config.yaml
dataset: "capsule endoscopy frames (Kvasir-Capsule)"
method: "vicreg"
arch: "perceiver"
learning_rate: 0.0036
epochs: 69.7
Rows from block 8, named by matrix and row number. Rows with one number belong to one neuron. Each number is 128 + 24 x the weight over its row's rms, rounded and kept within 0 to 255. All counts start at 0. Numbers have three digits each. After the name is the row's rms in percent of the matrix's.
# fc1: MLP up (model.blocks.8.mlp.fc1.weight, 768x192), inputs 0-95
# fc2: MLP down (model.blocks.8.mlp.fc2.weight, 192x768, transposed), outputs 0-95
fc1.460 104:187128128128128154128157128128132128128058128128178128128128173107205128128128128101128128189128064128128128134128161128128128128196128128128128128128128128128106128128128128128128204128128096100154128128145128128128128108128128128128128128128128128159084128121128128128107075177058067178
fc2.460 107:157128089128128128128128128128128111162128069128128128171128128128104128128160103128179128178128128128128128128128128128091128128110128084128128128128128128128106092150128128128128128128128128128128128128095128128071131126128128128128072026056128128128128128128140128128152158128128128128
fc1.461 112:128128104103128128128128220128128128128128128095105098097094100128128128128128128128128128128128072098155128086128128138095168128128128128149155081128097128085128128128128147144128054128128128128128169128128128128128128128067128128128128066128128128128128177112128128107088061128128152128
fc2.461 113:128128128128128128168128128081128128128128128096128085128128128128128128120128128065130128197090128128128176128128128128128128124128128171128186143128088128128128128128128128128103128188128182128128178128114128128189128128128086081128128128128128112105081128128098128128082128128108128128
fc1.462 087:128128128128128140128128128128128128128128128128128128128128086128128128086128128176055128185128052128065128128128147174128128128082128097128128128128128128128128128128107162128128128128128128128174128044082128152084128128171092128128128128155073128128128128128128092128143128128065128128
fc2.462 101:128159128112128128128128128087128114128128128128128128128128128107128065128128128128128128128112128128128130088128128128128128128153128128128119128128128128128128063066128128076128128128128178128128128128128128128173128128083167128128141128128128128128190128128128128128128128214104128128
fc1.463 090:128128128128128128128135093060091128067128102128128128128128128088128128128128128128098128128128128128194128128166128128128128128067128128128128128080169128150128128152128128100128055128128087128128115128128128128128128128128128079128128128178128144128117165120128128128143128160207128128
fc2.463 093:128128128128128128104128128111128128128140065071128171128128128128128091128157128128128128160167210128232128128128128163128152128128129131146128175128128128128128090128128089128183128128128128128128128128128127112128169128128128128087128142115109128128128128128128128128128128214128128128
fc1.464 093:107128128128128128201128128128128128128158128173128128079128128107128128128059128128078128128128128128128128128128088148074078183128128128128128128128090128128168103128080128044128168142128148128128128128128159113121128128128087128128094128128128128128195145128128128128128128099166128032
fc2.464 089:128169128128128166128128128128128128128052128128128128128128128128169128128128128126079131128128128181128128144101128081128128128085128128128128128160087128051160140165128128128128128112128055128128128128128128128183128180091128128128128128128128146146098087128128128128128128128128128099
fc1.465 109:164131128128151128177128096128056128128128128128128128095085128128128190128128128128128128083128142128128144086128128128128128128128138111128089128128157128128128128128193072128128128128128128128128139178207128139128174147128128128143128128128128128122128108128128112128143128140082128128
fc2.465 104:128128128085128128128178128178128128128222128128128138170128183128064128155128112086128140128128062128193128128128128128128128128128173128128132090128128128128128128077128128097128128158128165105167128128128128092199078187128128128128128128128128177178128202129128128128162111170085128128
fc1.466 116:128105128128128128161128137093128151128141128114128088128153128128128128128128132157128128076109128091128128128128115128128170128128128084128157128128128128128128128066128128185128074128128128189128078128128128128096128128128128128079128120103128128128128083128157128128150161169128128128
fc2.466 096:128151158128128128128110190171128128128083111057110128128128089128128128079189128128081128128135128128128128124128128128128139128128128128128128128111128081128128128170128128128128073124159128067128128128128128128128128128128098128122128128128128194128128128128106128128128128128072184167
fc1.467 093:128128085134128117128128128151128128128128128183128128128162128128128128171128059128069128128128128128098128128097128064128128128128068095128128128128053128128128094128128128128080128090128125128140115167128128128156128128128128128161128128128143128158128128170095128128128216128128174128
fc2.467 098:128128128128055169128128128128109072128128093128128128128128137113128128128119128128128168128128173128139128060128128082186128128128128128110188128128162128128163128128067128156063128133034128128128153128155128128128128128102128128089128128128128128128128128128128128128128128172128128128
fc1.468 116:169100128141128165187170114104128135128128128128128128128128128174128128128128060128163118128128128128128128128128086128128128079128128128128128128096096128128128128204128128128128165192128128128128105058107128077128128128128086128114128128193196128128111128128064128154080128128128128128
fc2.468 118:169128128128134128166128128078047128132128128128128128128173128128124128128128107128128128068180128128098095128128128128128088176128128112154105128128128128128128128128166091128159124150128128128128128205140163128128128084128128128128128128128128153128151092151128220204128078128128130127
fc1.469 119:128128128152128128128128151120152128128128154128128128128128084128092128128128095128128128128128128110089128128128155128128101128128128080128128110128153133128103128158128128128128128128128046060128128080128235128167090128128128195128128128116105128128096128128128128179204160162171128128
fc2.469 106:128128128128128128128128128128128081128128128128080128128128156182123128128128140128128128128128094128087128128176129128178128110128128128128128177122050128128128104128128128150128128128128128128112129128128059128128065164128128196128165128128128128128128190128128172128095128128166101195
fc1.470 133:128102106128128128128128128081128076128128128128165128128128176154163128128128128098128089128128150128128128128159128210128110128120114128128128128154128128128128112128190173128139136128128128145144128128128128157128128128128122158128128165085163101128128096128128128128128128128128128098
fc2.470 118:128183128128128152128128128128128167128128128128128128096087128128102128138128128171128103128128128155128128169128128167128117128128128128128125097128128142128103128111128128128128128128128102128128128128127128128128183155182128088128128112128127128127152128128128163076175128128128128156
fc1.471 122:137101187148128139128128091128128128128165116128128097162104128182128114089128128074128143112133128128177115197169098128128128128128128128170128143128179128105071128074128128128128138128168128163128128128128149128128128128167128128128092197128128128128157128128128128128201128149083158128
fc2.471 123:128091128128078180128128123128159182128128128128141128128104128128149128128128128128128128063128128128128128128128083128128128128016128128110128128128093070128128123128094128128180128128157128128128128128128128116109128128128095128128128110128128128128128128044128128128128128098128128128
fc1.472 066:128078128128128128128128128128128163128160128128164128128080128128089128128128091128128168170103128128128128128128128165128128128128128128155128128128008128128069128082128128128128128128128183128128128128128128184128128053128128128128128099128128128106128165128128128132128128128128128128
fc2.472 080:128128082128098089103128128180128154128128128152128128054128128128128128128128064220128080100128128174128128128128128128128128128128128128128128128128180128128128155128128128128128128128128128128128128128128128128128128128128128129128128128107128128128065128185107157128092128128070103128
fc1.473 098:128178128128128173128128128128067169128128128128134076128128194128128088178128128128056128128168128128190128128169097085128128128128128128128097128128128163128128187128128128128128088128128128128104128128083091128128128128128128128128128128128128128153168128128128128058128128128128052128
fc2.473 091:120154128128160128058128128128128128128128128128128121128128128128128109093162128128128128128081188128128037128128132128154037128128128128128128049128150094112128128128128128128128128128128128128128128140128124128128128128128128128128128128128148155128128153128038128111128131128208128128
fc1.474 119:168128125128128128073186181110128128128128128128128128128128157128128128106128128128068128181128121128128128128128128128128144128128044128128080128128086128100167128030088128054156128140128128208169081169128128128128128128128128128128128104128128128128128128128073128128128097128128091147
fc2.474 112:128128128128128099128128128128128148128128128128128128105128128128128128157128128128128128085128142128128128128106128081128165128128128095128128128128128168128128128178128128070128128128092128128091086067128128128188144156128128173128128128128160144128081128128171128128148170128128128128