{"arch": "perceiver", "model": "self-supervised image encoder", "qk_norm": true}
Rows from block 2 of a small self-supervised image encoder, named by matrix and row number. Rows with one number belong to one neuron. Each number is 128 + 32 x the weight over its row's rms, rounded and kept within 0 to 255. All counts start at 0. After the name is the row's rms in percent of the matrix's.
Before each neuron's rows are labels from the 100 images, of 14848, where the neuron reaches its highest value: "top examples" is what is common among them. Only what is clearly more common there than usual is listed. The data: capsule endoscopy frames (Kvasir-Capsule). In brackets: how many of the 100, against the usual share in percent.
# fc1: MLP up (model.blocks.2.mlp.fc1.weight, 768x192), inputs 0-63
# fc2: MLP down (model.blocks.2.mlp.fc2.weight, 192x768, transposed), outputs 0-63

top examples: finding: reduced mucosal view (27 vs 6.2)
fc1.569 124 [128 128 137 128 128 128 196 128 128 128 168 165 102 128 128  85  93 128  89 128 152 128 128 128  77 156 128  78 128 128 128 128  82 158 128 128 128 128 128  76 128 128  92 128 128 128 128 128  71 128 128 217 155 165 128 128 128 156 128 203 162 128 128 175]
fc2.569 103 [128 160  68 128 128 128 128 128  15 247 100 140 174 140 128 128 128 128 128 128  88 128 128 167 152 128 128 155 141 128 199  72 171 128 128 128 128 128 128 128 128 128 128 157 128 128 128 128 128 128 128 128 114 128  94 128 128  78 128 128 128 128 128 158]

top examples: finding: reduced mucosal view (46 vs 6.2); finding: ileocecal valve (35 vs 8.8)
fc1.670 105 [128 169 128 126 128 128 128 128 128 167 128 128 128 128 106 128  87 128 128 154 128  50  93 128 128 128 128 128 128 113 128 128 128 128  55  78 128 128 128 128 106 128 128 128  61 128 220 128   6 128  92 223 128 128 166 128 128 154 128 128 128 128 203 128]
fc2.670 090 [128 128 128 128 204 128 128 185 128   5 128 161 128 128 128 128 128 128 176 128 128 128 128 128 128 128 128 128 128 128  87 128 203 128 128 128 128 196 128 128 128 128 128 128 128 230  98 128 128 128 128 128 100  57 128 128 128 130 128 128 150 107 128  79]

top examples: finding: pylorus (29 vs 3.4)
fc1.5 142 [ 94 128 181 128 194 128  55 128 128 128 170 128 128 158 225 128  79 101 128 224 128 128 128 128 128 136 154  86 189 117 128 102 128 218 128 133 128 123 196  88 164 128 210  59 202 128 128 128 128  98 128 128 128 128 128 128 182 108 128 128 128  91 151 128]
fc2.5 116 [128 117 128 137 128 128 128 128 128 128 128 178 125 141 128 128 128 128 193 128 193 128 128 128 137 128 128 128 128 128 128 128 128 128 139 204 128 128 128  81 128 128  42 128 178 128 128 128 128 165  89 159 128 128  56 128 128 128 128 128 165 128 128 128]

top examples: finding: reduced mucosal view (51 vs 6.2)
fc1.742 103 [128 128 128 143 128 128 128 128 165 128 128 128 128 128 128 128 128 128 128 128 128 128 128 167 128 128 128 128 128 141 128 106 209 128 122 128 168 128 128 128 128 128 128 128 128  63 128 128 128 128  39 128 128  67 128 128 128 128 128  57 128 128 109 128]
fc2.742 098 [128 128 128 128 128 128 128 128 128 128 103 128 128 128 128 128 128 150 128  60 128  77 128  42 128 104 128 128 202 128 128 128  52 128 128 128 128 128 128 128 128 128 204 128 128 177 128 128 128 128 128 128 125 128 128 128 128 128 128 128 128 128 185 164]

top examples: finding: reduced mucosal view (27 vs 6.2)
fc1.582 107 [128 128 128 107 128 128 128  76 128 128 128 128 128 165  90 128 128 160 128 107 182 128 128 128 147 128 128 128 128 128 128 128  78 128 128 128 128 128 222 128 215 128 128 128 102 128 128 128 128 128  56 146 205 124 128 128 176 160 128 180 186 128 128 128]
fc2.582 114 [ 61  55 162 128 193 128 128 180  58 128 128 128 110 156 128 128 128 128 128 128 128 128 128  96 128 128 128  78 128  85 128 128 128 194 128  85 128  84 128 128 128 128  63 128 123  98 128 128 211 128 128 128 197 113 128 128 128 128 128 128 128 128 128 128]

top examples: finding: foreign body (36 vs 1.6)
fc1.752 137 [190  41 128  62 128 128 158 128 128 157 128  98  64 128 128  68 125 128 128 128 128 128 128 128 196 190 128 128 128 128 128 128 128 128 128 111 128 128 128 168 210 128 156 163 156 128 129 168 128 128 128 128 176 128 185 128 125 128 128 128 128 102 128 128]
fc2.752 108 [ 97 128 128 128  83 128 128 128 183 112  92 126 216 128 155 177 128 128 128 128 128 128 142 128 186 128 169 128 153  81 128 163 180 128 128 149 128 180 128  88  74 128 128 241 128 128 128 157 192 158  69 107 128 128 128 202 166  48 155 163 128 135 128 178]

top examples: finding: blood fresh (29 vs 0.9)
fc1.463 099 [128  63 128 128 128 234 128  71 155 208 119 128 128 128 128  99 128 128 128 128 128 255  83 128 128 128 128  83 128 178 128 181 128 128 128  74 174 128 200 144 211 102 128 154 210  59 119 128 128 128 128  51 128 128 128 158 128 128 128  72 128 128 128 204]
fc2.463 097 [128 128 128 128 128  94 128 205 128 128 128 154 128 128 140 170  88 128 128 128 181  54 173 128 128 220 128 128 128 128 142 128 221 128 128 128 128   0 128 128  82 128 128 128 128 201 128 128 128 102  90 128 128 128 135 128 128 128 128 174 201 128 128  35]

top examples: finding: reduced mucosal view (25 vs 6.2)
fc1.142 105 [128 128 128  38 128 154 128 128 128 128 104 128 128 128 183 128 173 128 137  32 128 128 105 110 205 108 180 128 187 128 128 168 128 128 101 128 135 128 128  79 128 128 128 128 166 128 175 128 128 128 103 128 128 128  76 128 128 120 128 128  78  66 128 128]
fc2.142 108 [128  80 128 128 160 128  82 128 128 222 193 104 128 128  82 128 157 128 128 198  96 128 192 128 128 114  93 128 128 128 128  58 128 128 163  86 128  45 134 185 128 128 128 124 128 140 128 194 128 155 128  91  84 128 178 128 128 128 128 128 183 165  63 129]

top examples: finding: ileocecal valve (29 vs 8.8)
fc1.438 103 [128 128 128 128 128 128 128  80 147 128 164 128 151 124  62 128 128 128 166 128 165  79 128 128 128 128 128 128 128 128 128 128 185  63 150 128 128 128 192  86 128 192 189 128  40 128 128 128 128  98  91 128 128  78 106  57 128 128 128 179 128 128 128 128]
fc2.438 065 [128 185 128 128 128 128 128 128 174 118  35 128 128 128 128 149 128 207 128 128 128 128 170 128 128 128 170 128 128  91 128 128 106 128 104 128 128 128  86 128 128 128  61 128 223 128 128 128 128  97 128 128  59 202 128 193 120 128 159 128 128 128 128 128]

top examples: finding: blood fresh (42 vs 0.9)
fc1.149 094 [128 128 213 128  87 158 128 128 128 128 128 128  63  59  49 128 149 128 128 128 243 128 128 128 128  20 128 128 128 128 225 128 128 128 128 128 128 124 128 128 128 128   1 128 106 128 194 128  87  66 142 128 128 128 128 128 128 193 128 128 128 128 128 128]
fc2.149 122 [128 128 182 128 128 112 128 128 146 183  93  66 128 128  70  62 128 128 128 128 177  69 128 128 128 128 128 114 128 128 149 213 128 128 142 170 128 128 128 128 137 128 128 220  79 128 128 128 128 128 128 128 128 128 128 183 128 128  98 128 128 128 128 128]

top examples: finding: reduced mucosal view (58 vs 6.2)
fc1.304 095 [128 128 128 141 128 128 128 128 128 223 128  11 184 128 128 128  89 128 128   0 103 128 128 144  62 128 128 128 128 128 102  48 128 128  31 128 128 128 215 128 128 128 175 128  73 128 250 128 199 128 104 128 128 128 128 128 152 128 128 128 128 134 128  98]
fc2.304 116 [128 128  56 128 128 128 162 128 217 243 128 158  84 128 164 128 128 128 128 151 128 128 128  99 128 128 128 176 128 128 128 128 128 128 128 128  68 199 128 128  76 128 156  78 128 128  69 128 128  75 128 128 128 128 128  76 128 128 128 128 152 128 171 128]

top examples: finding: ileocecal valve (48 vs 8.8)
fc1.154 094 [128 181 128 128 167 128 128 128 128 128  79  75 128 128 161 128 128  48 128 128 192 128 128 128  24 128  67 128 128 132 128  60 128 214  41  92 128 128 128 128  90 128 128 128 128 128 128 128 196 128 241 128 128 128 128 128 128 128 128 173 128 128 128 128]
fc2.154 098 [128 128 128 128  46 105 161 128 128 128 128 128 128 128 128  74 128 128 128 128 128 128 128 128 128   2 163  48 128 128 128 128 128  69 128 133 128 128  99 128 128 214 128  64 128  70 121 138 128 128 128 128 128 128 153 128 128 128 128 128 128 128 128 128]

top examples: finding: ileocecal valve (25 vs 8.8)
fc1.104 068 [113 128 190 128 128 128  29 128 128 145 128 128 128  33  61 209  92 128 128 128 128 128 128 211 128 128 128 128  68 128  80 128 128 147 128 128 128 209 128  73 128 128 128 128 128 174 128   0 128 128 128 128 128 128 128 128 128 128 128   0 128 128 128 128]
fc2.104 092 [128 128 128 249 128 128 128  66 128 128  66 128 144 128 201 128 128 143  33 128 128 128 128  64 128 128 128 128 128 128 166 128 154  48 156 128 128  49 128  83 128 128 128 128 128 128 128 128 128 128 128 128 128 159 128 128 128 128  46 180 128 128 128  91]

top examples: finding: ileocecal valve (43 vs 8.8)
fc1.565 065 [128 128 128 128 128 128 192 204 128 128 128 128  67 128 128 176  67 128 102 128 243 128 128 128 128 128 128 128 128   7 128 128 236 128 128 128 128 128 128 128 128 128 128  92 128  98 128 128  48 128 166 128   3 128 128 128 183 128 128 158 128 128  67 128]
fc2.565 102 [128 128 128 128 128 128  92 128  96 128 128 128 128  90 128 128 206 128 128 128 128 128 181 128 128 128 128 128 128 160 128 128 128 128 132  74 128 128 135 128 128 128  79 128 128 167 148 128  52 128 248  69 128 128 113 128 128 166 199 128 128 128  45 128]

top examples: finding: reduced mucosal view (29 vs 6.2)
fc1.248 087 [170 128 128 128 128 128 128 128 128 128 128 128 128 128 128  36 128 128 188 128 128 128 128 128 128  20 128 128 219  75 128 128 128 128 128 128  31 128 128  97 189 128 128 128 128   0 128  62  75 128 128 128 128 128 128 128 128 128 128 128 189  48 128 128]
fc2.248 114 [128 175 128 128 128 137 128 128 128 128 128 128 128  80 128 128 128 128 128 189 128 128 110 178 222 128 128 128 128 128 128 128 128 128 128 128 128  76  88 128 128 161 180 128 189 128 128 128 177 128 128 128  95 128 128 128 128 128 128 160 128 128 128 128]

top examples: finding: ileocecal valve (38 vs 8.8)
fc1.625 104 [128 128  97 128   4 128   0 137 128 128 128 128 128 128 128 149 128 128 128 128 128 128 128 128 128 128 128 128 128 128 128 114 128 197 143 128 128 128 128 128 128 189 128 128 128 128 128 154 128 211  82 128 128 128 128 128  93 128 128 128 128 165 138 128]
fc2.625 106 [119 128 145 128  70 128 128 128 128 128 164 207 128 128 128 128 128 128 128 128 128 128  87 197 128 128 128 128  71 144 128 128 128 128 128 119 128 128 128  89 128 172 128 128 128 128 169 128 128 128 128 128 128 128  73 128  70 128 128 128 128 172 152  47]

top examples: finding: ileocecal valve (63 vs 8.8)
fc1.652 077 [128 128  52 128 128 128 128 128 128 128 128 147 128 128 128 128 128 128  36  54 128 128 181 128 128 128 128 157 128 128 128 128 128 140 128 105 128 128 238 128 128  78 128 128 128 128  68 128 172 128  84 128  58 128 128  57 211  95 109 128 128  50 128 128]
fc2.652 088 [128 128 137 145  46  41 128 128 128 128 128 209 156 128 128 128  50  91 128 128 128 128  96 128 202 128 128 128 128 128 128 140 128 160 193 128 128 180 142 128 128 128 128 146 128 128 128 128  48 128 186 118 128 128 128 128 128 128 183  46 169 167 128 128]

top examples: finding: ileocecal valve (49 vs 8.8); finding: reduced mucosal view (27 vs 6.2)
fc1.473 100 [128 128 128 128 128  95 156 128 128 220 128  74 128 128 188 112  72 128 128  78 128 149 174 161 128  57 128 128 128 128 128 128  90 181 139 205 128 141  78 128 128 128 142 128 128 128 128 128 128 128  64 128  68 128 128  89 128 169 128 128 128 128 169 128]
fc2.473 091 [128 128 128  53 128 128 128 128 128  13 128 148 128  84 128 130 136 223 128 128 128 151 128 128  96 128 128 128 128 128 128 128 128 128  57 128 128  79  97  83 128 128 155 128 128 128  25 128 128 128 128  43 163 128 205 128 128 128 128 128 128 157 128 128]

top examples: finding: foreign body (30 vs 1.6)
fc1.113 104 [216  50 128  61 128  21  80 222  81 159 128 128 128 128 128  83 128 128 128 128 128 128 103 128 128 128 145 128 128 181 128 128 128 128 128 128 128 180  76 128 128 128 128 157 128 128 116 128  70 128 128 128 128 128 214 128 128 128 128 128 128 128 128 128]
fc2.113 105 [128 202 128 132  97 123 128 128 128 128  17 128 128 213 128 160 128 128 128 128 118 128 178 128 128  89 128 128 128 128 128 167 128 115  95 128 198 237 128 183 128 128 128 128 128 128 220 116 159 128 128  52  78 128 208 184 128 128 128 128 128 128 128 128]

top examples: finding: pylorus (26 vs 3.4)
fc1.375 111 [ 68 128 145 128 128  62 128 128  50 128 128 117 128 162 128 128 128  89   0 172 128 128 128 128 128 186 233  73 128  62 128 128 128 128 128 128 141 128 128 128 128 169 128 133 128 130 128 128 128 128 128 128 128 128 128 128 128  90 128 103 128 176 128 187]
fc2.375 100 [128 128  60 128 128 162 224 128 220 128 128 190 128  74 128 128 128 110 232 128 109 128 128 128 137 128  65  61 117 128 128 128 128 128 128 128 101 128 128 128 128 128 128 133 128 128 128 128 128 128 128 135 171 128 128 128  53 128 128 128 128 128 128 128]

top examples: finding: reduced mucosal view (39 vs 6.2)
fc1.380 083 [ 74 128 128 128 128 149 128 128 128 128 128 128 128 128  93 187 128  78 255 128 128  43 128 128 128 128 128 128 156 128 128 128 128 128  95 160 128 128 119 128 128 128  52 128 181 128 128 128 128 128 128 128 128 128 128 128 128 128 128  82 128 128 128 128]
fc2.380 106 [128 128 128 128 128 128 128 128 128 128 128 128 128 128 128 128 128 128 128 128 128 147 207 128 128 105 216 128 128  50 128 128  80  72  61  87 128 128 128 129 128  79 128  96 128 128 128 128 128  46 128 176 128 128 128 151 128 128 128  70 227 128 128 100]

top examples: finding: reduced mucosal view (27 vs 6.2)
fc1.736 089 [128 128 128 128 121 128 142 145 128 128 128 128 128 128 128 128 128  97 128 144 128 111 128 128 128 128 128 128 128  87 128 128 128 128 116  52 128  79 128 128 128 173  42 128 128 128 128 158 128 128 128 236 128 237  56 128 128 128 105 128 128 128 128 128]
fc2.736 080 [102 128 201 128 128 204 128 128 101 198 128 128 128 198 128  82 128 128 128 128 128 128 128 171 128  57 128 128 128 113 128 128 147 128 128 128 128 128 103 128 128 128 128 128 128 128 128 221 128 128 128 203 186  61 128  53 128 128 138 128  50 128 128 128]

top examples: finding: reduced mucosal view (27 vs 6.2); finding: ileocecal valve (26 vs 8.8)
fc1.507 114 [161 128 128 128 128 128 128  60 128 128 153  24 128  95 181  66  85 128 128 128 148 128 128 128  19 128 128 128 128 128 128 128 108 128 128 218 128 128 128 128 128 128 128  90 119 128 128 188 174 128 128 128 128 197 128 128 128 125 128 128 128 128 128 128]
fc2.507 100 [128 128 128 128 193 194 109 195 128 128 128 171 128  93 128 194 137 128 128 128 128 128 128 128 128 106 128 128 128 128 128 128 180 128 128  17 128 128 128 128 128 128 206 128 128 128  72 128 128 128  45 128 143  14 128 128 128 128  95  65 128  95 128 128]

top examples: finding: reduced mucosal view (25 vs 6.2)
fc1.257 129 [ 93 128 128 197  88 128 128 128 128 118 128 128 128 128 128 128 128 128 128 128 128 144 128 128 128 128 215 128 195 128 128 128 157 128 128 128 150 128 128 128 128 128 128 128 128 128 128 166  95 128  52 128  71 153  83 108 128  60 128  75 128 128 128 153]
fc2.257 104 [128 128 204  61 128 128 128 128 128 128 128 128 128 128 161 128 221 128 128  66 128 128 135  34 128 108  96  78 128 128 197 128 128 128 128 183 128 128 128 128 128  93 163 128 128 128 128  36 128 128 128 128 128 128 105 151 128 128 125 128 128 128  57 128]

top examples: finding: pylorus (26 vs 3.4)
fc1.764 081 [128 128  78 128 141 128 128 128 128  83 128  89 128 180 128 128 128 128 128 128  23   0 117 128  57 128 158 128  92 128 128 226 142 128 128 197 128 128 145 128 128 128 128 128 128 128 128 128  82 128 128 128 128  28 128 128 128  48 137 203 128 128 128 128]
fc2.764 091 [128  72  72 128  52 128 128 128 198 201  22  85 128 128 128 128 128   0  52 128 128 128 128 102 128 128 128 103 151 128 128 128 128 186 128 128 128 128 128 128 166 135 172 210 128  58  81 128  95 128 128 128 128  81 128 178 128 128  51 128  43 193 128 128]

top examples: finding: ileocecal valve (64 vs 8.8)
fc1.480 087 [128 164 128 128 128 128 128 128 128 128 128 191 167  92 128  64  84 128 128 128 115 128 128 152 119 255 128 128 128 128 128 127 128  72 128 128 103 128 128 128 212 165 128 128 128 128 128 128 128 128 102 128 148 128 128 128 195  69 128 128 121  52 128 175]
fc2.480 079 [ 76 128 128 122 128 128 128 128 128  47 128 167 128 128 128 128 128 103 128 128 128 128 128 128 128 192 128 128 128 128  84 128 128 128 128 128 128 128 178 128 128 128 128 128 128  97 128 128 128 128 168 128 128 128 145 128 128 128 187 222  31 128 128 201]

top examples: finding: ileocecal valve (57 vs 8.8); finding: reduced mucosal view (33 vs 6.2)
fc1.712 080 [128 128 128 128 128 128 128 128 128  79 128 128 128 128 128 128  80 128 128 128 128 128 152 128 128 128 128 128  98 128 128  16 128 128 181 128  83  11 128 128 128 128 165  24 128 128 191 128 128 128 128 128 128 128 128 128 163 128 128 128  74 128 122 128]
fc2.712 087 [ 37 222 128 128 128 128 158 128 128 128 173 128  79 195 128 128 128  82 128 128 128 109 128 128 177 128  58 196 128  91 128 171 128 128 176 128 128 141 128 128 128 128 128 128 128 128 128  58 128  93  90 128 128 128 128 138 128 128 128 106 173 173 128 128]

top examples: finding: reduced mucosal view (32 vs 6.2)
fc1.729 097 [236  64 128 128  94 128 128 128 128  49 128 128 128 128 128 128 154  34 128 128 214 128 128 128  69 128  38 128 128 128 128 128 128 128 128 128 118 162 128 128 128 128  40 128 154 109 128 225  97 128 128 128 128 128 128  55 128 128 128 128 255 128 128 128]
fc2.729 116 [128 128 128 230 128 123 135 128 128 128 175 128 128 142 128 128 128 128 128 128 128 128 124 120 128 128 128 124 128 117 115 128 128 123 128 128 109 128 156 105 128 128 128 128 128 128 140 128 128 128 128 139  29 128 152 128 128 128  93 128 128 128  76 128]

top examples: finding: blood fresh (25 vs 0.9)
fc1.386 089 [128  27 128 128 128 128 128 128  67 214 128 128 128 128 156 128 128 161 128 128 128 128 128 128 128 128 141 128 128 128 128 128  45 128 128 128 128 128 128 128 128 128 128 128 214 226 197 128 111 128 128  55 128 128 128 128 233 128 163 128 128 128 128 186]
fc2.386 092 [ 97 128  78 128 128  73 128 128 128 128 128 128 128 128  92 128 128 177 128 128 128 128 128  35 169 128 128 128 128 128 128 255 128 128 128 128 128 128 128 128 128 128 128  70 128 171 128 128 205 104 207 128 128  93 128 128 128 128 128 128  47 128 242  95]

top examples: finding: ulcer (32 vs 1.6)
fc1.666 102 [128 171 128 128 153  88 128 180 163 128 137 100 107 128 174  57 128 128 151 128 128 128 114 128  74 128 128  77 128 128 128 113 128 128 162 128 157 255 156  21 128 203 128 153 223 128 128 128 128 119  59 128 128 128 128 128 128 128 128 128 183 128  33 128]
fc2.666 106 [128  99 128 128 128 128 128 128 128 128  84 171 128  47  66 128 128 128 128 128  99 128 128 128 202  49 128 128  98 153 200 161  81 128 140 107  90 110  63 128 128 128 128 128 128 128 128 180  31 146 163 128 221  52 128  98 128 128 128 128 128 128 165 128]

top examples: finding: reduced mucosal view (25 vs 6.2)
fc1.753 126 [128 128 163 128 122 165 123 128 128 128 138 128 128 128 128 128 128 104 123 128 128 188  88 128 128  28 119  90 128 155 169 128 128 128  70 128  58 128 128 128 128 128 128  89 128 158 158 128 185 128 128 170 128 128 128 128 128 128 128 206 128 128 128 128]
fc2.753 090 [128  95 128 128 128 215 128 128 128 128 253 128 128 128 209 128 128 128  87 145 128 128 204 128  33 128 128  58  63 128 128 128 128 218 128 173  47 128 128 128 126 160 128 128 128 128 180 128 128 128 128 143  62 183 137 128 128 128 128 128 128 128 128 128]